Weights of a small multi-label image tagger: norm rmsnorm.
Rows from block 3 of a small multi-label image tagger, named by matrix and row number. Rows with one number belong to one neuron. Each number is 128 + 24 x the weight over its row's rms, rounded and kept within 0 to 255. All counts start at 0. Numbers have three digits each.
After each neuron's rows are labels from the 100 images, of 14976, where the neuron reaches its highest value: "strongest on" is what is common among them. Only what is clearly more common there than usual is listed. The data: Sentinel-2 satellite tiles (TerraMesh).
# fc1: MLP up (model.blocks.3.mlp.fc1.weight, 192x96), inputs 0-95
# fc2: MLP down (model.blocks.3.mlp.fc2.weight, 96x192, transposed), outputs 0-95

fc1.136:120129105090127100082119100112171140143118126112120108134105119100117136165098114108114124115126118100134124156072132141119180135136117117063110136127127095096116114148122155153091092123145154145084153171125153145160150107120156128144119136102103133147158069161159126153098139121112131169
fc2.136:090115122115118138117127115134083082135141133121102093168147124158130139078163118137146122104149164140131134177155134105147128145104089166179168160135118142141079107121142135129170136174114129184093122101148164119110139136125129121111092104131140106123081126119128149108139099124148111096
strongest on: flooded vegetation

fc1.2:128095150141120056138150126159108132129133087152123111142107125141101115148110148092114127119124192114128159165093134121087149125074115115127138093106137115142153136146092093138145160160107154106091127118125131071127098148086146132126151143126152076155166128131110120130133110151144123133
fc2.2:108152134121133133149106100137180113149148133159121128146152158073124101159111152094120130132140122155088128130158138139182096136127129120076082175108158116124097086159133132132147161097151105112174165149087129151109118116131119118105128132110118140150137108169099098148124108110118110159
strongest on: clouds; main land cover: trees

fc1.123:131161129110148108132126087140130119119158091151064126135104112093082152160119153137131125110154111129111156134097111140108134112131113116120149130099165146153140111100134148079149171125156119145122149114149095101108125127107109139145127126093119159113160117082128116082103102082137087188
fc2.123:097163080165175097168133107108143072113171115146140136143111137152132138137150120083161132169173095131135119160145111137144123095129141131126118121163132105150095161113101142127133112125118131111111138091161120093147130087094136138139125096155178133121126146164108119126087128105145130090
strongest on: crops; main land cover: crops

fc1.145:134097133119143094141090132115117104121089126078115144129144059139120139122135158133133107143133154133118116089128159098155145099193135145104133104163099130088141069125121101122121126131073097131158138124162158100122143129139143146172083128147132128122137147100142107116113104151110132169
fc2.145:085186151141112112141138133125124112143123155148123149163108112085123159128118117120124191113179078152151062130138104161106117100127138103113108128144134094157102152127147134114135150117127127156126096115135095146099138163110153188133135115082107114151129090115149158125110141131144132126
strongest on: crops; main land cover: crops; flooded vegetation

fc1.101:124086110159095162142114147116135111106114098154125117136134110178057158118089147143158140137138118129135110109118133159153117076128106161120114101119131127126122104119157147151151135160109159130127101071158151136163134150143154115096106142102062120130102144141074121127109123100134142139
fc2.101:154148165118133095171100102133098106170129139130112149098122130132119154156146148113135092134083130111170144091165110075083106103122133105142142124127152133136173123164143149154156153093128132121112158142141105139112120117145161114150138117086118122064152115170129092139093148120121153141
strongest on: snow or ice; main land cover: snow or ice; clouds

fc1.103:149123098097135099095100106140150112116126092167129099114131131095157123144116113140078134153131144162110140135160107110066134102135121160091129074110099135118136154089141106141136152159092134148155120132100117114143083115086160108108109144116149145137105169160154143152088140131099141107
fc2.103:125177087084111130171101094123120152113104096114131124154107103080128135123139199158110122153140141138135131139092168121106124128106110204159114100134133152146071163131141139141119123123116124121141157133161108140142124166148158118129131132145139111142110121127123132093117122132095079105
strongest on: snow or ice; main land cover: snow or ice

fc1.186:178120128102160106123096157128114129151108121112151106160129103113093161101096133129116148148165121087143122134108095115091113121106087128100095129168097125107127155140115129129099103124165127144151141097138103069119161110195144113121109105155108096133104107101124140152128126084154154126
fc2.186:135144130115062115134150123101153097183139131144154094129150143133141131163162117163107122107141147175095125145108151145129163152176127144120099115112142118074119137111138103146158125107168140113067083112104160119124152138113148152096139153110130088105126106116119134121086134140107121102
strongest on: water; flooded vegetation

fc1.96:115170087159096092160116116124116107125139139143099147126116112083129076130114128124092084124153118147170148153152131101129115130125154159126117122109169189101135087113115077137116126148129148130108125138108081140149146154177118116141160158148152120158144091116144130126128108099124085115
fc2.96:138102138153185162111145109123148148128107119132157135138095131137138133124123115108170144142103102096104147100106171086115122129150103181100121111151123073152093138099145147083170140119134088110143123154132157109109144118111137092094134155137143171111140167116131109179119146113142097144
strongest on: bare ground

fc1.37:094156130112124157147123165124112141160115107133150124145119130141131128146085117113121093142085094109150119101160129115161119102106118111138146104151157107184114134151123122076127130110105134150119142050173113117130147113130090079148144121149098112087103146136139099137180118124151092121
fc2.37:111113128103096128126149157093131148128112069114099122102152151123163127101131123141102168117137136147134105114107080121081128096115127156128151118137094146130179106188106123154156109084109095113155142149144161130135170114131161124119123113131118109147182113170152148109122110107140165109
strongest on: built area; crops; water; main land cover: crops

fc1.164:148115129128168130103121139139128123089129081137104086129128155125113085129097114154129159113086127103104113133135135102134117090141159099084128085125123132162097103114131133143139104082099160139117171116177124103101120166155094110097130105137146116153143165099177084127130139126090113112
fc2.164:115087127145117103099127174132120158123099116157122103107165161115146138167132136131120154117129137096075170105152140125127109149128128139126144122085160133124151137106110115091102200140124124136124135147177141104073098151134101149129144171120081155128151118140104088105139111096111143130
strongest on: main land cover: rangeland

fc1.170:120157132204082186161149157135156114124117107116116113127131073131089162137150137147114149141138156132124143091138164145117127105141118140098094119108107134135134103155121150148159121132125114122071098109151132126162128170106147141120114139131155164118094136156094132132098133121094131080
fc2.170:133125132074168114159135098114141113166142163109123137151125095134147088133121134096126111110091098123139136132110143132143098151121118105126146162081145105154127112140091135148156151164118135168141119135140128125109146042088101152149169133123143140134125155099153126120133135059112139153
strongest on: clouds

fc1.83:074096108117154101141127121138124135126167142163125124108119077108093098131108118130131116070151113113145119094164121084131109136103132110111127148158083128134110145134103109075152098148128102130117153132143142073145111110122125156100172123117128155147155109071135111130149146159114173140
fc2.83:164145108128146171106125109188117130127118114109120123119092119156157089149128126122135119072139134117104163151093143090113128147108091146135138121159128128155110141121107201101123169163119134103103141124120145102069164122099167128132153099129137150139132138145159135127113142142071128114
strongest on: bare ground; main land cover: rangeland

fc1.117:116135136139193114104125152119132122072115128130101197121128132113089175123130127120130129136176122130143086135157132118130108129107131128126121149108176115130162136110110083072166160129149119120113108145151146150104088113077090070093139122122138141129126094128142123104113121137120114143
fc2.117:100104122108048102141087099119136120138134120165129109152127146137155136122124134137114141094179154115103116092123096126141120161108128095106113136159151110165164106140144160140123120158164111104134138128122096111142107107124188191148118113136137128142127133166133145074103146129116121163
strongest on: crops; main land cover: crops; built area

fc1.41:161107113150138124110109116154128130083106097170110159136088043108132151130104159122148128137122142093158129154151122100143121088181145135133120167159169149124169125107094120103124125145122139144113155113105135102096105153058121105142134120132118131131122129110101122154124158142118117107
fc2.41:069167130102102119150146104121122143134136158073108115134139191155112091136139117145106144130117106149095139078103118145132095146139148131159127134117106117145102131143121091155182113135125103105114114106168119142171174141151104151119143082138158143135113124173119100095115142149119136116
strongest on: built area; crops; main land cover: crops

fc1.175:112096099138112124140095149133116107152150137149183082174129141129115153134111110119095086134124133085147124122134132104158098154087113107121087108129112116147140128084123086147118149141148118129119123092158115142092110153098175141136112141192103116139082116121138169119118102097093136129
fc2.175:114137167110111131120119123113132155094115133134092193104133101130138152084121161169137164114098137153110144153059065126094112090124138141127165149121136150099125149145095118149147120116122174079107110142139143127141153095125107086125148120153131148136153122121132110118139168118154150127
strongest on: crops; built area; main land cover: crops

fc1.42:116093099174174126118134143140131122118120119160119101116187166155125134100148132136099145092155160119119126154143134111135108119101118167134106120175158102138122086108157149157119136076116086105128108122126112125079076104125141087127147110139145091117125141114118163118151084140120150102
fc2.42:116102096129132187101127148164088124105124146132138078146131135144143110090135112117119167113122100106106119151194126148143173132153113155126135127143124156112138111126097096116059147168146110088150117128103110125129124140125159110125120139162160123151112154054148132118122126155131141119
strongest on: main land cover: water

fc1.9:109089143161106120085111116144146139148116147095108126164115090118155139150144130104114112157125136142104145139087195076128092121137132125131132072128161106110137142136088136085132097139112116103124095156160148112148116130134129088132158086145160073095131154117139151114155146112115106133
fc2.9:129133143117110125153110140174111152127150128143147155127136112128136117102105088187116093128149085075142104144148125134111152172110095145140118110136107103155132123123131132094108134102129119130170105087088132181126142140126148153096123121157118210140147140079158105130116144109135140104
strongest on: trees; main land cover: trees

fc1.132:138178145149102117139110136079129153144136105098109101154123129151112155150115108088135139139144080163088122126169149125100095114148110168116117087175137146082119130133115114147122127121114111139141125072100117117145152150141135158132140124086153105136146098117111119156120158077105163087
fc2.132:133078139137125101115150165154113130087113141181149149118152128135133106126080176136105126110173150158134148110151115121211131141131146163141106135094137148157145138141127104122127099125125099128100124146113118112119137085102147119127090148108106152103126097060134147148110133141132098151
strongest on: clouds; main land cover: trees

fc1.135:128119115100140102155090082128098155073141142129136128099146137131091132167114110156175121082140116084121103125141114082107124171146159124119154156117074128143130119130107103120108107135139126158121137140111101140102162116091141110165110108084135120112149136147082117119161160103125155096
fc2.135:148118107154169171132154120154144153144153125117112161097145116103112099122138192127132078123132166128116162161103127134136144122160148135145109096114139129148140114100110162150148158100141119123133083116134106125122124075096124126144118126116141146152136152069112121141130118133046119086
strongest on: water; bare ground; main land cover: water; flooded vegetation

fc1.43:144132104159111150120089149110111159136128106121120130135069118137161122129127134116135139121124141108099155087080097138126136126125123126179146099098151123135131116128108116149101140150113104100119147083164124128109099131105098125105146129156151150194148153084152055139123137102082110159
fc2.43:133114100129172117156140151108158084131165163128142111149173089138165102139142117145124129157129139163108155163132157120142130125143120131092150139104140128112110171108108090125093166103105162113100097120141136094096119157129110140125123129129138136138065146132080125127104099074174124118
strongest on: crops; built area; main land cover: crops

fc1.163:142151146136136128093158153103164127068165156106143135187146116137144107129110081093151132127103165127110134133154101126139160148103095150136127104159114119117100120138137121161104110131128126116145134125140098122152162116106119093078164131092118127179118142089080116102148158132099097119
fc2.163:111167118126113102177105132098112131133122134138100139097089089103141138105134115141140164105132129126154081135157122148109134137145088153121116159125135146102110120153109124127121127127161124111103180135115149160147190109106169149155121107088149124127152064183129116172111136123109100102
strongest on: crops; built area; main land cover: crops

fc1.66:148140120147138162136165133142123103163123128118153139160137120112115167116101094073115105089108109100104088156126086086156124099168116102181092135182108078119158148107121150123144093153106145128095144129138123123106113165086100125105122138131159113142128131119139147145107151103125132145
fc2.66:152121149133157141108080133088125168121160102132131133115115146106158120107145139158112120143167172135095166119090113154113126138128128141122186153082119171091111146133148122114104107109131069090138133143099146113127117123147151124129150092138109105122199122094136093145147130110139107146
strongest on: crops; built area

fc1.46:090128124124114147144136126113105133157157073166089146101150157131076160138137131119104112115076094128160107117095126095118118153147136091156140147146144121118159130143088128154134143151132155120140094119169106112142113144101118178183131155135126132105149133086130124155091138082097142133
fc2.46:109088120134143093104121124129142157124100161137165112143148120183127123120115092134166120151140158108115125098187152168107146104102124137101114101092120123123125139149142137121133092106144097141164145124092093163158172124170136073071128120117134134145085110157126141140117109157141134128
strongest on: built area; crops; clouds

fc1.159:173155123126137108152109099128151102161085130151125140127140147158093118110082109144087148157118149085160124143081093125140102140094099119122094135085105135155148118154126114131159130141179145130104126133155104160133140094142107105074107127087134112157122149125143119165145154118170119116
fc2.159:133167102154105108128152149119101122120201145118105130152139131115119118146139176142089107109162125115128082154120150166102131097116092135106120102121122151125101134134112140153159084120123119181094108137140152088147119062143151144170138151136109148122154116079150129154143106127131142119
strongest on: trees; water; flooded vegetation

fc1.86:132142105138094152140135121140132164134119141066132119167133137125111127102112082132100157156105095172126135111130104105145123128115131127137141144112161084107115100093122101101161082134095181164106093133107135118176131102143146090128142161100094131154109128139092153110092142125132114087
fc2.86:100131133139145134116163151144144132125168129130147102121133145168125088149108169120122177120158127183137142137165170108152138095109109139080140121107172106105141135148107125147121104060117147122116133150117092123106108146142083115125111125135135142113099061141103129117139109178111103140
strongest on: clouds; trees; main land cover: trees

fc1.140:183126140139155114103096130163155166105161129110096130118144160141147124136140108137140110116073106161129115068134093115174093085130139122157116095120115109147145123142122115121160104113127118140135146129113130165135170143150178121071132162134103109150135101111079093126106124137134115146
fc2.140:135100123111125134119131121151103161176133110157171156151117130114123150129101140106121104144122175123140122126149122138168150119127120117104133106102150156142128100121111167137100071152121131107121103121141126086099095137182100124171139130134140132073137165115209137099100163133109113108
strongest on: built area; water; main land cover: built area

fc1.39:151116121156144092143120118184121126131111152127135152080099085108144119095121139192129134130113120117139135159136151123129117097151087113119136167138109112102126092109106125086109135137133149152150132115103158129144122154117093103122139093083175061115164149094131137137106148114110086119
fc2.39:109150110107113136116110157096099146105153116106114111171150139149087143142124128112152170124148151126105121099068112114136131152142159106139142124113111125110102177114129112162132086125123134084126139114178099157134146124117134147142111146179065193154105158146138129105138096127117148115
strongest on: trees; built area; crops

fc1.138:115111154093120131109123182157130097088092116129120103093127135094118109136132162106095128098132128086085088117109170132078129112128119133121131139103126162116121108120125112139158156109135103115123094106074103137112125102137130155129135094173120112095123077115105173118073127119112101115
fc2.138:172126108152113129125173111121092123158133136124110159139124105167110144159197112151097098152142129149110136152096161112120157163124139096142104093124116102122140106145102110074084106072125140133159174122128120135099121139136116135168149167102114130129140110138098093139122152151123130101
strongest on: flooded vegetation

fc1.139:098120145148156125159129112101111084102135129128101116118128130129084176111116113121140106108114150121144118144169167122069140130115143099106132106091128095103136122148091130111096137047125154131108115165184133118096131126127118134152139096137117122121102152150092105164123131132095089092
fc2.139:122077085103168120120142166132134118140142179154152120143117149128113098122140103133192121126151125157109079093138134148165115088149143083122117155112152151132095162142125092150103156092142133137140123150091124090122125153126135089110110114150123111092108091119148141168120139138151111148
strongest on: clouds; main land cover: clouds

fc1.176:116133107113121105106135094120102151134122153073096109166161129120161103139098156120107149122130128097122131075124105096118123113125146152076148097170134117139145136101119140085144115158114104169162094127105106111160101172162121157162117117118121159161144176119082132136118136120101111117
fc2.176:129139151106140114146086136142160177150129151215119133132105136110099133107107091136105102104176114082103161136152161079141106115091174142118148111143129093137146092129124144136137088126162139146123096175116135117106125092127104114125118141157130132142135113102116105121154148116148120118
strongest on: water; flooded vegetation; main land cover: water

fc1.180:123143109191165127100137144128137103116131101124108130111110092122116141084127156159165125099083108097168136147090112114119130127153099094101108134083147085141096165152151129153130157121111080143141139128137119144107087125134182175149112118128137121124159166117115152102141138102123100140
fc2.180:124127065133074105171142147130149139119161156168150103127145143173158098123109099147144119162118145148113121097077147118117155118080106120105136146139096139121134115173138136104101114169127145120113147106128132108103134157129134092145173131108095105141154119119114101173104155115108134166
strongest on: main land cover: crops; flooded vegetation

fc1.162:089148164130145136168093147157161157138116067152104082143153140125152132122126123161139096126115155132121119142152076121174159183115106149128124100128140132113144133120115159147141129129139135145083077089125134120131169115147095153172125126160108165119117123084109156128106144125132113129
fc2.162:172096131105127160126121096130093098163107114105158155136127118128112116093113132135148132147103077184109160102157153140104085097107103141113157112159143136134125137134129122106189117140109107142158136144084081141197126168120158136117133146108168132143108119144133134128139137100114118112
strongest on: built area; crops; main land cover: crops; clouds

fc1.172:094151079137153093143074152123109093119153102144124130114138147132126142103111148165103124127155114093110114120134114108139089102139137161117108100137140128159129134120120117132105162166134093072119189104157133135196151162122120133131113106140170111144145112096123129101130131093100088132
fc2.172:097094105093147134120146140161146067113161117148097106135148158137120061120135124123108155168113117143171130138108138151151129115135103125128144125148170108107120125139132146113135187104112148099148159144103195102120109146158147118139109110145145146123093100122096109115103106171128140153
strongest on: crops; main land cover: crops; built area

fc1.69:119162100165120121139104119104139100108066102148140145113107124145143118099120195132111174123146144090141139124151122129154115101131135127131129154094132150127102133136161102098107124112147087112156124134096121102132134068109128126142106150128143165128092155127113109087176078170134137097
fc2.69:173149122147139138129148164122137134167152129063106133120127134090090125128168108142126088126166120117143167126143132085115149129135110107152138074161143130108147146116112130123165118109130102174111135057115156084140105150133089138120123139139101124115118141177170129139149111103108127123
strongest on: trees; built area; crops; water

fc1.98:117117152104123069108108137154121152103107086127125140131151144106087126128110165136143124105145079131085121148160115131132169152162117134156103109115123134166076119160091112088140126138147147084156132111081138132084142135103153126140120160124101132156105183139126146132158145117115096109
fc2.98:133155119161097130128130066123120115110083148128134134116132129102143143150131114132123137106136114107136109129134127148158083138111116146139137147124088165096143110067099107171135144154138141051152141121144141098155124141154144129126143078127153112168167123151168141118120154074104158121
strongest on: snow or ice; main land cover: snow or ice

fc1.30:108159073150082123125097075075174138085130124132112166158108137120157130113142140105107090130149140101156138139138124121109127108133138114128122144115155070136136107104100161154107129144124150175131107140140116127147169114141138151079150124128179100082159131129122103120142136147113135147
fc2.30:170129152171176134119141138123121061109119141113139108151159152118118113120122149135151124150135131125151124135129163102116159151084131134138091149150081163159107136147113107114077129140071141079139141099094165090130114133106137137139165153100106166118123113112136153108095104144137107148
strongest on: snow or ice; bare ground; main land cover: snow or ice

fc1.122:075124143110143108122160133142099098118155108116145142082105088153136160078155130146157149140151159098126109097109132118119117129086156158117102122115136108141137121174131163118114145079114146117127116111132101118094156122126125147126066153115137125137128160162071113104143127111078100142
fc2.122:107092133161143139117113126110118111119108134176116122182134134074102115117116120097158127108129106158096124130166146132114085148116131132137139110096131151109106152122125137162138114153154165163167155166120164079131128154100154099110176131150108156104069118111144095155151123103130144135
strongest on: clouds

fc1.76:105106145120163075136162157085089122146159121156135154095117159128096138125163155128109112112137108082131118092138127145102119101087121107177114146115140126120157132166107112090137128129110134115077148130147123114099115119119104129130112182106136082154134160147121127124163158121090172137
fc2.76:152102111134141171166170093121132148098118134173160142151132115149169098158101121095140143128119161161146096121122168124105126136099166148112137091132115108135110103113145162107130127109104106126149091158123118082127146109124064093155148132135111172082129155140140111144113118117087137117
strongest on: main land cover: built area

fc1.82:108134095146149186127160088091125082115140067129109105121139103151115125116124102153111146126129127104124122124150070145118161115102080132097127144155096110115118103123091119143123156133168126122078141119137118110137129093067139131143150086111105144135135164119154123121140117128100175125
fc2.82:147159090129131125110124110127098145138142134121166102118151127120123120090173103152129178108117092099156135127155146130122166137130123138146148137152138112159138129138086116120121084123157157161148095105135142151144141082086121104146097112100138112130090180079158148131087132175127104088
strongest on: bare ground; main land cover: bare ground

fc1.48:123169121127131160139092109161142152139117083160148127121158147138117126150094113172119148114098114067135146168078143155126114093111110115149119134083157117184109140137153133120129099127143142169089111145109093116163129130130111106109092147107158118153115140148154102113094096146142103144
fc2.48:159147119107141130100114134144088097125149168109095139115109116159120135120146134127132108118121120208121081133138162112110158118131111142111150100135086142162135140090132140152112169131149125148124134139116108098119120124121130195136163108089102135108185118121132105087148149151077137100
strongest on: main land cover: crops; flooded vegetation

fc1.58:090099101130151090169107162117126134132121129118115101144114119114112144162080107085151172103093173112128119185103159111159141140151154162066117154137150101085116165130126129125129117146125143112105158141162106169130148117099137140114143120101109127158132098139147121168106138114127145134
fc2.58:124147110122139141098170143128119100098081129109115111144103166136154114087176133145108105123120144108145117140172139103127167138149129119122119115177105147125140094091084148129099153153159106144128131150184126145126062143158131120160115116115142124163154113137119131105153088156117109084
strongest on: main land cover: crops

fc1.102:112088142128169101108117165087110111083144176081084156115116108108092106135118132127168130130131120114139156125083166142122146119137133130134116104112120132141075165145165118095139114130091124077150083134128133129156137119170135088136126119094121145141102117093107128094105091135134114124
fc2.102:189128127101123130140144139165116087159118137091153154091093117131107153091090157137157140130104174157115101132206118161125121159139124107124094145102168121125138143110155163151144103115114141143118144130099113103127116097120102116117099130112146166097085159159137130121123117118120113147
strongest on: built area; crops; water; main land cover: crops

fc1.7:115137142118121088159145141191117111151163114118107141107162115135110146074125100123148119134099121144108106130099108139143077164126127100109131138116133098141078132145165133124134116129080148125111117083153145132118098106095123105099146142144159109122131065113160105116129140157119189108
fc2.7:107145125112163144127126126112143116175136130160119085128144133171147125123167146108099134126137120101134129106158096080111127077119161135120125119162087123118156107121114121123119137129145124093108121127119116149108119136132094166144127140092179103165157177082181112120170137080137084133
strongest on: main land cover: water

fc1.108:128125117146120088148133097094100128155116115098154167114095134123142116141091144149064126123069144130119104113120149108136170145106132120092107102103101081165096138137102151137121114092119145139135123118123155120131147129091113106128133122109086174082101126105101138067138165137140137108
fc2.108:131126114168141121106104119108139146115148143121139093117136119147140154068102079133162149131130172173098145120140066139140156094088129089124161142115145181135091143126128123083127153120113123124122149127167152147166163094136136100126109098105128120133160179123092131129138119150126114115
strongest on: clouds

fc1.191:144133114075152084119122083137091115075131094149170128145153159135147108095137137133101113137081106121105123148119155057137122103133159165101127116136112125131086117109124121124139105094117155112125109132107081151129133146152118096059128132083141115102126118124142148140120118127126131101
fc2.191:165154099129107121095136116111178153137144103103125100121115158116115107114159141126114121145128155138057193124084125133098147127130105122145156111109134139165165136136150124110145159163118127145121130148144147131099147143087090168151167124102119135135105127122175099088107084125120097128
strongest on: main land cover: rangeland

fc1.56:146174134100138098140177134122080111122115093093130153096134129127116140105106149137115114131161134125152139140128094131099086144095116160147117103166127139128174101157119121150119118093172140172101119110145068134099153094167141108122133135138145076141162124129131101105149131112098156102
fc2.56:092100079153122121114121158164118152125156095135116125104085103100121118162148162126131147134130126114097131154128147104134127102175099132077094123145117151109142152088151154135143124116152133149125108125123146106125091102111124163176106141100145203123160117116137131168134153153086145122
strongest on: trees; water; main land cover: trees; flooded vegetation

fc1.88:151133149160152134146127115142129153125139130112083104092135155107138112115151149165144180115122097137105130072147148114131113124123144099102151152112165125096160108145113120116113173118123097151129116120081152104147101094164142154108100077098133132108172186100131102128126152110110149098
fc2.88:087119122116131151096156156096153113121158120131116174146162097093125123112105161058117084127126159081150088136148132119137133114141132129116140130128109133125101142123135166150127116147169135126125136130131107182142154149106113096135110118189108110148088093148121100118183142112157135119
strongest on: built area; crops; main land cover: crops